Weights of a small image embedding model: layers 12, held-out accuracy 94%.
Rows from block 3 of a small image embedding model, named by matrix and row number. Rows with one number within an expert belong to one neuron, the router's apart. Each number is 128 + 24 x the weight over its row's rms, rounded and kept within 0 to 255. All counts start at 0. Numbers have three digits each.
Before each expert's rows are labels from the 100 images, of 14976, where the router gives the expert most weight on average: "top examples" is what is common among them; "colour at peak" is the nearest of a few named colours to the mean colour under the peak. Only what is clearly more common there than usual is listed. The data: stained colorectal tissue patches (NCT-CRC-HE-100K).
# router: router (model.blocks.3.mlp.router.weight, 16x256, trained with AdamW), inputs 86-171
# up: expert up (model.blocks.3.mlp.up, 16x256x256), inputs 86-171
# down: expert down (model.blocks.3.mlp.down, 16x256x256, transposed), outputs 86-171

# expert 12
top examples: tissue: debris
colour at peak: pink
router.12:118153151121172153142132128133121140120174099147131099148128168081118092151133139123139152124126141127084092098113142117134153114137157137133123147082142127120110114100123088157149142127129108149136128113108142160133088172145110141117131171117139129108114148
up.0:124151141183110133130181067091191120143149093105150075143106155137124141163101100132120154125119118136135127115163124126157157092124106129157171142158129151140109154126126178121079109115098095144163141131158126141152129124162139168128086143110167120142144096
down.0:096115135125100113156123150121139120164123129111098149144104102117129095140122118152126119114117130116134134150144094172116163119124113126153107118078134116142191112130070112126129146107139120147150159152105081159151090111110118087106115135143106145093101160
up.1:146125113117140157110123121144148116131131133102097118107139121127133131120089124085142116108150140136176159169150124114118130099123100077138154117136089133093100177133141122117116159117161110142110144098133143115116143177109155165119171159112158109142135121
down.1:066137085066114105081090108091089144151116122119152143142104137114106169125159138145126136155142129117117087144135102118170103112129145119154160182113129115105106163133116111106116116141097121133153133153136109130162122154165119061114141161140142164171114127
up.2:118136123106129113155168113113074135156151123083112139170145125146140108124131097125130109091097110102102134156117065108138108113099137132147128114161111078114118135105152141120131173165138116105143134150154098117111113127122163131107090106112151107150115077
down.2:120128127121156126098156138138137142124139107112110122102137157141150169096117180132101149159145144145132127141169159153094159109135143122097101134135117155110100117126162092154136120147093152133119117115111101176153102077126127155130101174139147098157118149
up.3:129098149168118149100111122130143172142141120152103102086118161189174146136164141114157158107099123048125121159126121148123162160165144100097116117104121108145079099120159131083148127116151136123149111110132111073135119087153137137119127124109149144124139103
down.3:123123138121127131118100095111095128125136134113128156140151106131142127132090074152139132154146162127083163133157135175098110138112064144111143160174140097096124130160167126147091166125064109115138111129095165136143094139125111104096130092145135115134157127
up.4:114156121089127113142132138159110137133092118123147159137142089134136105176127095119102106145108111102151165092124106162131121110137132174118150142125103139122121118165127121078161174141095160113130135137127160122197133147102123165169120116157120108150115118
down.4:153109085104131106068134080125107134157091145133091124130144152104131145127124130134096144118118132104106133125146123123127137162125110101109130123093144145149135134139183147137092119118129107126113125086133125095135140154141082125136109147095120171098106100
up.5:084159123098151111144107048140151121161059110112109121108139116138143096111114132125130103139109104122142109137145111112137133161127162128082146158152071117094135161151133104153112129143166122093143099096136145118128102140131133150149131101131145133166171122
down.5:145110144119127104107120123122098131175123112133134144098102160132111131133112128148155137144078167129093111110120122073075144111168110150087126114164142117063151133115103085138119166117167155145109110124156096133144126116179147119198138131133131086143142117
up.6:086194130145091098107167139130108124136128098138131125071124112119119139131122179142125150085150109112110151093137099097110147104095173147162120066139115135108136119083115160112124148196154100113130098159142164105103148129158159138122122111123148147119138139
down.6:129172167110092121136128086136124093108115093104180190115152143132099129111117127121114097113139181158168122159126124169129123108151141170093111127114133108135121122092160076112139158147151117140129151095161164102083139110142146140130087167104119129142131181
up.7:144108110093111131128139177075179112094138135124124161118171165136080154110143093115146107104124129139129143120122109134153093125147088121138061100179128162128141109148142163133111129134104161129108153156139130155098135091121139130132139118118131087160170116
down.7:171127103175152113110113158142143117099115096088143127089130141142119073160104135132139118160106156153106153128133123111124131122148120125109144059132139131165101125103127101143116149138142131125120126143150120152148160162093150104172144143117163095121092180
up.8:117125102080113114184078120137155125167160124134124180136135170115138119163115117115158124102127161138126128107122089119115108131159111100129132115122114144053116152096108109117140151139146098110115090144150082133162143130125134129149113135104111179131143127
down.8:096096137142127136089105079142100150133099103109081123128123098166129152133123066102106125109147094133103139149147135092160126122095094162135132126117114145149098157169107172127116066101158149145141084097106117103151095121109142140122117132106153113166110097
up.9:136116145161166114113112126150122149060123119115098090138122077119142155136158120155102113140104105103100140095111126110110136122141111151114128104124138152157136122157117124120136109098130141165117159141121071108174141107128101165144129120110142080101101106
down.9:154148124119111156142181126166102156139129157132153121150134085119104104151129131098104135155147143137072122128149091112154090141104082088154108139097121134120124093162137105115131132090157107113136152155102127093132160092116127162114151118121113141134100142
up.10:103124125142092145127137159113123130148117122131121126127083065158129095104151111110137061105101105123111179086126132090149082100097120107095104090126130143124159126154142170106100166116150099103129114138141120124095105176094089136115086135132084153096129126
down.10:113156153132096100171087125129147085150090137146153144148137129101115112162128147147131158117102143110134128103081136099141145117156129149118121131134149120093072157125114142198128143103117130110109119145127130135143139130153124150124132127118107132076143137
up.11:149161098050133151124116109120123101158146134160114136096171123123142144147128143136128130069126118130066120110148156124092141104137102156133107143172128133081094203119123101141112173164147136141141121141154145130118118151074154106149108130153110137145110101
down.11:109108148088144121141165145077123143128105134132102119082118143138165156173175145123148145164099141121157137120125113131136109141144129135105119168113146111099168146123155141126085116117149153140110119109129112088094151147154131143141175117125118148132111160
up.12:131131115114074116159098147141103135091101123106109107095072141152087116145154091111108118117121129075164161146098151164125123091137119156148142102151124075132110124151151108125089124187121131137174141127158128111151185167115176119104139118153092094120158112
down.12:132107098115151130107141129143135117139133113139133146086110097116109090125160109185093111116137128119158095095141155175186089152129128141168118124133134135113043087172124140114159121097130138115133089170128159118143088153110094163130087126128115154100146094
up.13:186156117145160149117134101126137126123148157120090123125140167170147124104157103155088156080126093134156166160140115128141127128167165148072122134132115118152102155134127120109133141130119099095141093143152131101132126114155174126106159133136094128136123112
down.13:122116167112159124138139107145165143140098101123149163170145144119159129098095117120087114109083105125142123131101135125117116146156109128166108140141075146133137156149132155140139077140135131149109069087113097149115145144098166136104146128133111146114163185
up.14:137112131111142168131123098159138135105161092121136117072091126139116134118167140109125141103164119100110156107143153134135155095119183130137152126081133089184129128109154136099080160106138115135119127131118120138114123181127139100149124096195108137111097134
down.14:160114147113107137156087134164072114157056118123147077158106091152118099166101082140143116152164139126148136074109075094137107098133171120153118119120155156118140133138136144160122148101124100121141121148135122144133115127111127098161147115138120129074121136
up.15:141122135156125131069113129098117125137112165139075098146094117098149158102134138081078132119078132099149154121097110101120134170120117133136127135067156126164126106129153156116145110101132147120126135133147143117122112157143137115130102152148093129153123141
down.15:157120153130111125129112129145097160151100123124153140103117157145155199098124116121143173131105099114108121147167121137113146080127122125097137093139139116133150155138119134123101126094111111107139124148134133169128185137098139142127156113137141154102131111
up.16:121145094181095136122104093138123129134174151109158124093147149151175144121125132135122122145127131112123125173139098156122091161136109092134131087096107154163103086135111152183138137117108183134139112158102134106134147137122116134083150090115166109150120115
down.16:078078122105122145107151157148119113104128119146141133126143113121099104105116124092143141120169139125114135133063091135157117154135113105080116109123135141140121116082103092112180119089123101141097115104128071138103113130165148129158120118081138144125107128
up.17:104150162131123151114151107132110134122099184172149093139118116121153096126124127141173057116135138137127102156144117132125140141136120153081141097117187114155137150113133118129122121146097114106142136116124113142100111138153071095123097120124116095126131176
down.17:147160085090096129131128150137115156185128114159125157129134171138138140112114093129103145078109110109151127077130094144118115119123172086144119133156123182142063099103132126111130153119147095128116132141124107136123095122078158124142131158156134165135068092

# expert 6
top examples: tissue: lymphocytes; tissue: mucus
colour at peak: grey
router.6:138107138164171135163133155136127152117140123111117096121124152124087158139140137097143150115095165167136089094120129128132191107122121118140129153147121142143133134162119135102128104131171132113130112122138110151074110162121083162100134170099158177128167096
up.0:134157108125102114142117120131112142149166082141147129108137093103149117135146134094101107129135134151119139116094136150119153168090167115136163138111075108090183170084111138134105121143149107117136113136131133125147114116111155149098107140093122177095147126
down.0:152098162113125085087143123132135168159143151132105093128161112113177120132110145085137154142122132133157160115140104113127124140107084148120089152161136115110136118196106081122094152124121115088105145097129170158123145125120121133184132138141135112070132130
up.1:129119126135099126128120136111145135142130150151115137097188103163130132096127131159106139125133106147087116125106111167133106120144143143114120149163083129066117117115140112108132104130169130145131140122122112085118175136142146113146103159109155136099098131
down.1:118092117134163129159153132119150108121133199155083118088122061130119131127138105121107134113142071116147153131077142126142169160143117098087147112098125149103107134144118110184168121114109113081165107133150136125095137102131090115149140098163113095060109111
up.2:134145115140093162153093111106148122113148129131120188116092158151136111131120144138144122150141163124124125132100100108167118190084121113120090143122122123195127134161097140180111173148111095078103138124142091128178123153089096125143091110124146129154130116
down.2:142082120165135114127113158099141133095108122114116114110142124147156126124107133105125154092095168140134126140169097106130140104156117146090135160124107168107126077137098153163155102100127162124122157169115103171112109122106153158122133157134144112134141127
up.3:165167117180150141151112141173129140154121148156131154141129133111115138179153154144109098118122121137148130103117135153134127127168140146181105141141172097113131147131105078133159107163133114130117068125157143149107112150115144154139133131157123125102095133
down.3:098083155114110148105120107129121149134099120105117129163130164120188102141150135120143125147104165135106112134156131090101097115130136178157123159093087137158101096138086134111124146113129077104116091113120130137108126093100114154140137134164114110120133146
up.4:120191060102108091120112133130092098114120082130084110120125112123113135093127152074160131122088145111132113115105136163101128111126156134089155131137096113105095169117102144164127112114093126121117096098155182107127082108162135115104112103149158097114143138
down.4:048120135130153116157104146169112109140150135092165148132115135119120135107095156127157114129136107108103127167123101109166086143138167090168108116166104146142146134122100102082122163125157143112170162133130128128135132134113113110131149060131105130120131113
up.5:083158164175127139098081097110114173117121124114145143154146119095090138116147139160109145122096166095096133131130128139109152117120110129128153162114140145153120073078113125138112134138139139108140128085133093144103102106170151137115171100103128121121144091
down.5:175182112098164160137105140147107123139124141120142102057135083135133182107116117130154137101143130149097147110138095148116149098106120138148115125097139132173118078138132142144154141133184210105140177126112173093108077114118145134120069111099115137127135163
up.6:181142183116146127165159133140131143133120145163120133135130124105150146139160118109109119150126150137153119163103131128126074110120134145154139127150103167164131132096160159113152148093105119133145119105095179154086133160105171118157147116127137121174082137
down.6:168146097129121124133159136111125125161149108134088096195120073132158142098120163165120114103105091122155110129126136121128125145167145154104123095170130162113189150124162121145143088134107121157134135125121132079149095139150107127188118128126074140132154171
up.7:102115127148150150112144136131106143176098157098098110143122128112113095145094137151142051123113111080131125096101098130147112119102122107146159117171119146109128198122149136123094124134110112145074134074089131135183133109160091120118117169120157128073104131
down.7:149123129149139130112130134125139162127111131135123097148124110111149121104161140081116136121131102123136117120071125135156133114143105127138113159158093128132147095102141134103132116118106111104146136096122128113096118151154104072139118093156133129097113141
up.8:062141104123138103126114128084175136117146164157146145118111129143073144124111137070127122149129084093113166159123139129170125136150150157151131134138076154145155155125110138135113091158114123159141123115143143106131153133134164142091109164147117102142129143
down.8:129119124109097102120083142118138113146161088112043133104130140124157112142138089097084144127117154149152100160151096103108123126136097105121109133111138106101145132117162133177118124099107104108108143181105106155082091126124129167125124118138094095153121111
up.9:101144129142127137094127137156121138125100106090130156122132116136094095134100085145129129120184089150091109143124149133154102161107082105124125135115125129118119148094133159149143131137106106097139084097136157141079143099186100153162105129129109177154130126
down.9:137174083112129133173127123141137135154110120132088136063124081128093132165103130092103128102154106138138124095152140121106150141128163159147146155102106096106075121117085158106073161102147072106102167088109120133124126155126131088115143096149107155073095135
up.10:169098149109171103126072147173115103140121107126141154187095136116171119149127121110134126096142136117140087149136132096152067120114091157133121152150083117123123152139155134156136147166162100169132105118101124160142108069154158122123122161104120118115098111
down.10:146136140099133102145118143110147174110176124153141107195152122100123129159118138132154111132141111129152135125095167169119100141130171130130100163092098141137151123157127140121166105137133158103139107120132148131130123150140146153097103130131125103149147103
up.11:141138146120126134132130152109134168130106130108095141114083124147182161113126119150127154136097088090118133176081125133134130144163111100146127123118149146150126119128163127129116135135082137147094139134111148142117123130146104143105118157124094149133188123
down.11:116144095096113141126132135077148122094134079121150116111123128119120131137097100128172124140105159141080141127137132088099188082143134097096108139137146151123095108133124095087104139115127122151117092139147104152108125107117149141124126159167167109161055093
up.12:110094151138121117156094078092118082138162127133158094076137111105123085147126166121157153132144150110100134140149124181164138144134064101134122129159120129128104113133113109137146131120192166149108096137162123165173137136105151060129126142156125131133128146
down.12:158137142132111113086121113131138122089148117088133153115147115149104108144085173120174121110108116087157102174183138167146128128128093156142144138116138106152156141151149140149117125116147138115135073185117080115137086146154113111079086175100160088106114124
up.13:117114117100135132140104145118157125121153138122117183087150118167079149136128071141155123098133118120142114137122134146143140132120134111103088112180098130155144119113087105125090119129107080137153124086129128160103108119106130097139120151134114169152134126
down.13:138147120107106191081120185084127133151122147098104115091130121133122118108114114166147115123150164116145118139135115122150080118153146130122131143109144087095100196117127105105097182148158122126153111145099099120133129120133100110164115084137150121118134117
up.14:155097097125142121120124177129151148133118120145130113112140105100143142105120155138122132127162166150114126154095063077106161143142104155097124150093144145164141163091120077099122094154099163091136154133121144148126118140103104141156108096174153121162104133
down.14:161164141109116127126130107110100139117088155143136124103151164149097135134142151121142122126126106124148090119134108125124161111100121131080137180113131120149170125094096113155115129108113090145142145161156136143127133107116142122149129128144125145082145162
up.15:144125151122150177152105159133118165122145140140117080129152099117095149118130126118151113136095113076110136082176149123141128098139128156121112146099128128101144134100123111117151143132117114157124154105168150113151128109073135134119096134107178146099176153
down.15:080132162084125121165156104123112140151108151127129135142118135133139130140113138151168110126134101113181130160098114077114077118130123117147130135112149113118156116140179128140124115152162161114152130122103144106097084154106131134156088154188120113125129106
up.16:149130103113104100144159095162093148125120152098154143142153134122098182091143103132122152119081151134126170136160119143087133168107116145127136106135136106139143146086138097142106158180122132135129123088089121125116103138144100156133098117146106114183130153
down.16:162080117145148128106141167126120087138180139127145094127128148147107145123152106152151126116159106138144100153174141108136180108116113103129136132117120135099155107121137152122091106094173082111135133151097150118144155134164160141098152059180126132135136137
up.17:121176141058106094152125097160124161099151116129150130137130153119147087113135109158141121116109115134161128154104091101158129091112118166125064130125128095125144107117143091128132135136144104177142148133135166106125115136154143106142104128109112143125171125
down.17:128099147142158138062137117098124147151145100138140122141143126150120122128153127120157149121161137109164179137141135124131157128099086063112178166135138143086091086117131065091146148116130108097096104151140142092106142144126138143104102098134134099134108156

# expert 11
top examples: tissue: smooth muscle
colour at peak: grey
router.11:108114086171145150130122171158129129137159149135141147131118104106172131151148153152118111110178141145157158123150128167115132131162147143068120150128129152186128104130145102160174126103116127154155120141116077126113184171149117168138157128170129179117154143
up.0:132104123146121135171156143166102139139156150152111139078158126108157133148138111100113100122118091110172086118098127136113153124138126160135165127122120152127103097091143120124115127120135157149105116131104126140119123150127134137098143141141150116122157139
down.0:122135123149140114108130106141101137118115159104114139116139139143085092129098117152166167149092129149154142119135076104157169146093130128170161134098152108152116094157146124128111130168103103141132112148113140120133135104098131101097079096157141064098105136
up.1:106055102194118133141134141138141141111126128184159109129117142122077156120114140126174127144134130119096101139157118104110145154164125130124171112121130130087134119108094131126131086097129102127128101156149076077137114127152145145107120140142110131113125113
down.1:091086124156131165165111123126107143123169168146163105172123096123122117167137108124133108118139136129102208169097148153088159097182149108112138144104131132182095090145138142181054128119153177147136126089134102140112151107118131113095133135122143152134148108
up.2:131089151196130133117150151147076147130129124117112125134126138159091132096151112161092114145165134113110144150130141140089115141123141165102082121135121140126147145157143129098084132133116117130158105103176141121100117135160132095138143111084145119046132123
down.2:134141131113149139105125112132155115113144082131118117182124103117158120164102166148116120119110105132139122121121126129099188125122114086133108109104066183132150103119163112111127143080120126150156138125086143082176161114145101120148132105121123137107117117
up.3:150138082176137090162154133115123130126148141104132121153117087113099086118107168183158120131139130132115088112155082151079105115135153125158115089112130131112119139135120140105126127114116122105138106148117068144140141105124132145113132169135121144111122136
down.3:104156155142131146136139135139098076117180141113161096134148110147081160163137124062142136137153142133110104121132143130114096133095095092112136133161153144128111173119126123185073094148126124149126116110112104125106102115092118097130129109179162114136115083
up.4:133112122151144113125093134136114130121135131107102134122121166127117126140115110097123095125159111106168122114095120149181148097197092165095153133084154128143147130085140111124125166129115092135120090140158145141160110148091170122142158173109105170107120092
down.4:141132123130124090111127153136117167151135129147093104162119120110141114135157127112133164103165137145143165133117131157143076148133122117126148142140153139114128157105160150139154118133131157120123169162145066088139144106104122114092146163113148165103148112
up.5:114130152145099149109118137128111122127143137118145090109124138164090117104165109092109151120154161114138136110077117133135122123116140110130093123146116109137107141112141146135093126135087132153141139108128145145104108134124112149159125113112122118124145144
down.5:117117113132133123103130120120166156150135126094133122130155111127131135123160153150165170112154159135155117124138140169117103121124128155139143151122151114145149131103139067127119150114151118175150083177116136141115155110098126086103144141117141153130127123
up.6:154172153127107130103159102149151109126143161156130111148142130157083125127160090108097154142097111133114154150115100125165139081108106147146146099143098140107138101106125125122123120109127122135136124101160119150084174150086098103142116128104097123138119139
down.6:135115096111147130135119155119177187105133117119153123130149079119159121147138121122158148150107153116114140126085122133138131149145168119196130101098143158105157144125132121137146122144104120176141100123142138140155059108113118118094114156109133134129131108
up.7:146123132089127110121126127141136098114118123061150176087135120117115156106121068122137136161087148143097128123113120073087103120109099099124131083098097123117104088127153122117092119079133130118119143138154173166119114106172139154103110101096148116180153158
down.7:163109123171128132128166102130135108161115097168135129099135119145150117095130120106141146099118123149125143160129120076127136101114175140108123120096118148161170091119107151161109134134158146128130127149145126167118104154121098130146104146138159078127169153
up.8:097124105120097133106115130150109168111153152103160104138097117091118086130113089117165113096162140138194127111141080146147105139061137144110132180112144120098140123116092147093097119156181117128108142111136100108071113118150135137134126172138111101146142125
down.8:122128145147153131121129131165147130087094099141093164096163148150080165128164156104156146160164118116111132122156102115125151106166134146110136128122141120120068126114138120090153108106131118129150109139114106113138138106151153083127134114112110159092158147
up.9:157149161168099130103083119115165139122072135141098105105137130101098122125158115128154103144153115108114136152128098146155133114145100108133111144151140110166118127144124115172117075112126107130114134124143139077126122112145121084122121152109157153080125132
down.9:135119133149139133177158173132147145172164112139153124095126095105142134093133180114119067123159113146130150085170143149102171089123101143134101101115167089129121137135149158094105138127144151176160130138127132103106112100111125133141139121106141110145097137
up.10:110146088143135144127131144143103133157119148103150123128133118100121114123152156163153117109111105108152135109094155149105128158155122095129109101085150152173085096127133127155109088152126143123143124121127121139136112108125141096102146142142129126114125134
down.10:146146147109098105144159099126117154154151115143168129144151137138092147164151119143097163102131115111118132153099086127161097106093141119171155119149102147089149116113138140124110170139154099143150151096126122133135146110112131105107167123129107120128097074
up.11:167138116113127131078147109107170133102126134140117081120082177142127101112121149100096139109130127098140131131153099099131184123158112130062121148138161122151141179121106100117149152121180157108128111128095122079126143096138135108154131129124140117128121116
down.11:123079104099103163088122177125090115160069157136148119189131102147133117105130165105144107135199150135083136082135130150097128129078115156147156113155143152162113155104131143082111168121157154131130152109098111150152118151134132113128113096077120150140132111
up.12:147091102115071149131140131163126115104117169133159115126133116125147121098114116088149145122127105177135122142148151109168105135157127113156139133111135117117138189092147147118101110116124094163098167075107119127148097165144072135128120140157110115128086148
down.12:109169112145102197138088130115117141160138105118146103176099174101136137092131120119137109139102108144153144137103152121103104117137136110131128136169111122112115124166124129138101107183122115135080151145080125132136102144120112119101102106113155123147171113
up.13:107140157126122087129136144169155122135109110136171119175092131128130152140147123159123182146122116092105118109122178123156134127131104112094116114113125133116145127130164161129119131115112152084123103136140154136102159116116135104134124137081104124103156136
down.13:128142123145149152127128108150119116133150130138153149119141161122098107132134108171118103150145107143133154148075119103139151110128131074100150193103156121124110109150120116131155175120123111137139140142154147124116135129100112123162133136103157139113124141
up.14:164145114102100122099152114141138122141121164123090101141158116141123162084177127153123130114114114100135131103132157122167144123094154155129127176144094156113141163175158157133091118109129105148133139155158076144150131076123081154161132120094137107090138116
down.14:135127100120121113125131125141170101163128183151147111119137128172117098154086132112190123113129104107104096171137142077099124129106119141097103150123106141148138140165097111086130101105098132138131134115106163144106138153128090148107121129109157121134178145
up.15:113159099139153143119090101146138167125120105153156120136110129123166165141129155136128089137106159155127125066122120135139145168152111107141164117143178101097119166108176101127184085147113096112111104087166131140158121114155123125101110098111144122174140128
down.15:160142116095148091162111070132127179118101141107131127155134115141090141112134146153146128126139144115129112108106160165103100156122135176095172136120122137147125140133154128057121103150142122140102131150134078132136127146128144127115122174133152122103132123
up.16:144153114116131124157122133136132152126107166179157126101103139113139144131168104153132134132113109131149138146180122147149130155140112102123148140104170147174142135113108139164116165159157150189147158102146145100162092126134161144141123128117138108128158108
down.16:105137102132107141141142141182159116164146109108189081181136093110115173168131114133092175134128137146153128159106165127196093109077126092126126117143120154131164153106119106098125145112138163141187114124156174125134091109071117090151139105106154087130179138
up.17:121098105121119106136139100088122107149133103114161135146122137154123119129150136105113162121145161113129158124104117134195141147134095112129134149184114125125128095117110149133123101117131141109117135050118145099164143120116119098128092122114128098112130084
down.17:125090155135117139118163132139136155152150172139127122119114125117099138163105122124177119121116102152118154152112146133133131085078119134154131116137141150122116150120130098103147171117173152110140118177146107133132088097152136097125128114129147108082106098

# expert 5
top examples: tissue: smooth muscle; tissue: debris
colour at peak: brown
router.5:140137085126106106142095166081143098112138123151165139109106091124114116125149130190160105099083116127134139110117088117110105168100125112116138097122137144120119096145161144128153110153118149113116148186137130102136141082163103096145138113101107109127141125
up.0:094107144112103095144118128104113158163136149128103089081152117133125143143119144158162122116135122118148118129129138136127149102135150106114124157157113165128091152131087141101110124149138179136108128190084124129153143118148114140120061120118145152160138123
down.0:132168136150151120151067075146116174115139113155110144085141108122098171150150128113154156114136120118154117178181114106118107113148128148136129134159156154118133107155130116134120135121123120104102137178101135147113145158125116128142129125100133107117119092
up.1:145138118119179126122126164135143099179128160144062138147125164131126126112166134092088145165088118157128157162139135175128145090101100111140130144126121098176119151177107142131123160105115109163146106126112125075165141140121141145168137139127118131151098064
down.1:144131100139146089129139156107136129113155099124154095159142110154144184143130160142167147119124089160136150100161075127111147145120083134113114117161139091102113056150123137134138060114125143111139118099112137147143094118127115156100138165147132148127165135
up.2:148133121101083130131140157160151127096126083143100106124155146131096154146152141153109178158129104102106150085135120099132113106136094132149125110151118126156171162123123107090108094127113138086158148150106139116136149081121134099121138098180139122125119099
down.2:176116095165149100091126118141138159167107126114160109127138119103087134103141092064119106141092127152118105164133085144136110133092104156112134142138095163137155136189126080110111173160098124119099156100121146111132101132141111150151139158153116135103174095
up.3:124092120131142106130153110088121105158147103100137139129112137094135109123105119116133116156141104171128147109138165081082107152122125150118118111109146136118076101109131129155121126111135150093138085132149135114139117099138153158121098113066129111105152108
down.3:091106168135111164111138139117120148142086164154108112144150122124151109159141110167137107134125118149147127174122156134169078122094162140112112121080169151130107098093117166164082163123121135139124104136153071147136117134088109126096147158121134146128126138
up.4:168125068130098129134143110130091125171069113124109114135060138162149079196135118135116092140128137146088109120113097141094144140143116145104135117123159133134105113141164163142169128128163109099115125116126143126137148134115116079186126151139117116142156144
down.4:185150137105150113135135113143120145120118092142174174117116133116130099140087090120156110130115119135111179118166145125146122111152149153106137120117141119127142158141139139132114125110141130093121141148139129086136161099166119115118117143158103113110143103
up.5:179134130134166096096147156134103165127104140133100151089094101145120171134152110109127133167112120134154185148115091191139141148123117088136117162159098148117135159089110088118143100096163112117137116100133103159128145115143163104125102161115108146143121119
down.5:132170108143117151116138143117143109102123149145106142118142116146133106137101101119117117183118177147120140163147144114164133140106102108157125164134101128140154157119137105036084137156159076143131147145168178136107148086119116119147129140117116125114081124
up.6:122094122145123087150124130075109137114121136152108137099151154169126092091157122122121084140077149150083150130123176171125122117138155148156106149112121089149149131155163109096095129145129059138135128130178119115161194103168139127096112106126103165140120154
down.6:112089105109136136142147139173096076150169181118121127140107103113145109080087161125163127134156172149109136114124121133100122113143123134116128121105103141152105119122131103146159097076123202115130130097094133145136137138113165145120142122155128117096113101
up.7:131127176115148104122126097138167126150111106157143110148090146114124095121138121127172103161152139126150125133117158126142130165162113111151100093104144117154163192114102155129137126099091155158097131137136120105127176133093177152139148145121102099121107121
down.7:130161145118092151164075136116112091136141096134122120137148088100129139113119142141133189135104167144087123122066148117117095161139135120140152113158107130088141113137107105097114161167132146094123162119157170131147147120143119128150111133112165160113113118
up.8:126134104178177160140139170169142096116134086137134122129119130127156105141095096130109127139130105135113142146128073113115146104161136114150158134076118128153075147131158143131169162138102128134132116115120107088132120133126139143116104098114125112082111124
down.8:106125171112109157170108105076120108122142150105131091157127158104130158100133105137122116128124107096120129107179133097127087109096155123096144092119142138166145134121155102109141126126116176114089104137089105148155100138110118149148136110100141104195135103
up.9:096161100134132124134110096114172117126157126150150102174122143151096100159147135107162164126118157127104130134137132130119131125086092159158139098096145120092152138147133176118123128140113153117103095090118120144207116098136150173134162151134098138132134115
down.9:140145110151116144113116148113114118133147129098103117110121128115145087138124094138117153131151108115130110112107109162162168054112137099091119148148091083124098147106155131139132117129137095126114098116163132130103165108134130147126181117170144142127116168
up.10:078085164118108139087130108140118133110125133139108153153122130096078091075120148142136127124104096154117154111123141151130142170127106142119121065149101117167165146128164158151115106133127166130153105124105095103137122103087110106148104137197067144135153118
down.10:157132086119153116158172125113141142158128150149130134160130117099086152153140136116135150118105153110116128093086143124153119094139138129163113113110111148098109145114149137109162100145173135132068120141154068143156116153117127167121136080135140167139129096
up.11:109132118157112116105140159113092117109144121122103175094106117130137154148135158135135147174130124171125098111135137078153182126170158108137111123120114146133137125109120162163131155097085140117109130135156170107105113163106145139114161099100119127134139110
down.11:139131161131124131129107149154147123072157078132130166149135140120115117103109203129103162118085168129110105170184114136149123122155146134128124161118154156112161148147144135146156112133126130107153127092175140101165142124202109161114112109144086101147157091
up.12:112124121155120150131169136129116162128106160140150105128131127125103126110109122105107128165135093147119066106118143157122153115112152155120126116156129083161125142169109106095147148154082126140142138095125160151109109105129107113119143151111127122152150115
down.12:127113137140148158164121150113140142179112121101199113153114134136155181106110125129115108143122142104132144063108127091137107121105149152157091146132162160110110097143090130106166126134111145119145136153118126162152160124136146131118139125145114108133157137
up.13:126174106104156137119126127114107105075158124123095157122098112120131153153150136141129119070112101131140156139124168102134124130122158122158138122144160137148116139137114152103085069138170104142154150159147197156182136113121097167133159131112131156132141116
down.13:095100093142085160141128192128132117144107141140124095144155121116117150047145135110130125131096120158107123123132111145081143129102161147104118117127136072133140090095165128115148134123108095095144077118117081117109149153145138131126083180136154100129141128
up.14:121102138133099130136142148134151107162132113111134089150082100114156157159159165107121151150130132133118118166147101143128084155118106158112166100128132166097121122092081144127100171135137140138133130133110055145116084123149066136153140114138157139142119131
down.14:097119142122102142099144152159134151177156124125092139145119163122151091141133093143126120166159186143164095130131158150106137147149157123107115114133110181103173089138161165161086106154164133144168101154157129124110150126122136105134128153144135112104123138
up.15:154127134170123110119119121096079130084142098109109146055121135152164111151136111110109099109153133140106110137095097143141152137123169175105095157142110131122144125186167108132094134155111144117117174103139125139103172150160111092128106144126131149178134128
down.15:066143105146135167116149099110085117109127147132141145075135104142102133098155118136148131136149147121129135170169126137131119131136142144118138118152138110089074098137124159153100126119145182096172176118106133135164151114165133156159086128121123146126114134
up.16:143113098145150099105111159123130185167099108133115095124109116176120175151130130140125155171134098085142135123126107119126139144125098141129118123124113146100137180131175161108154167100152109112146144143130092154097109117112100142098129102111115044158144142
down.16:132189161125118132158133090171067158100144089143159149106143134083141131153081112123140127145175107118097142118162118114136133125115109083154104097115116158181132116122118109122120149128109156129113131133168174137131105119109097122136168125115123147103086086
up.17:099096147119098151094169126109146158113102137104161125192122136118142132179112136157134158129111120137089144095125095151082151154138161120119121160103122130090144127110149137125135142132144073071093146146122148143150111137121125131100118109154188082126100095
down.17:114169097141161105144147150125136136121116153069146147100127135116100148134154099156184133072094126145128131155124114149070116103128130156098142145126141089133175132158163140115099085117131139169143062153073153144112142125135123073143129090129156102119166103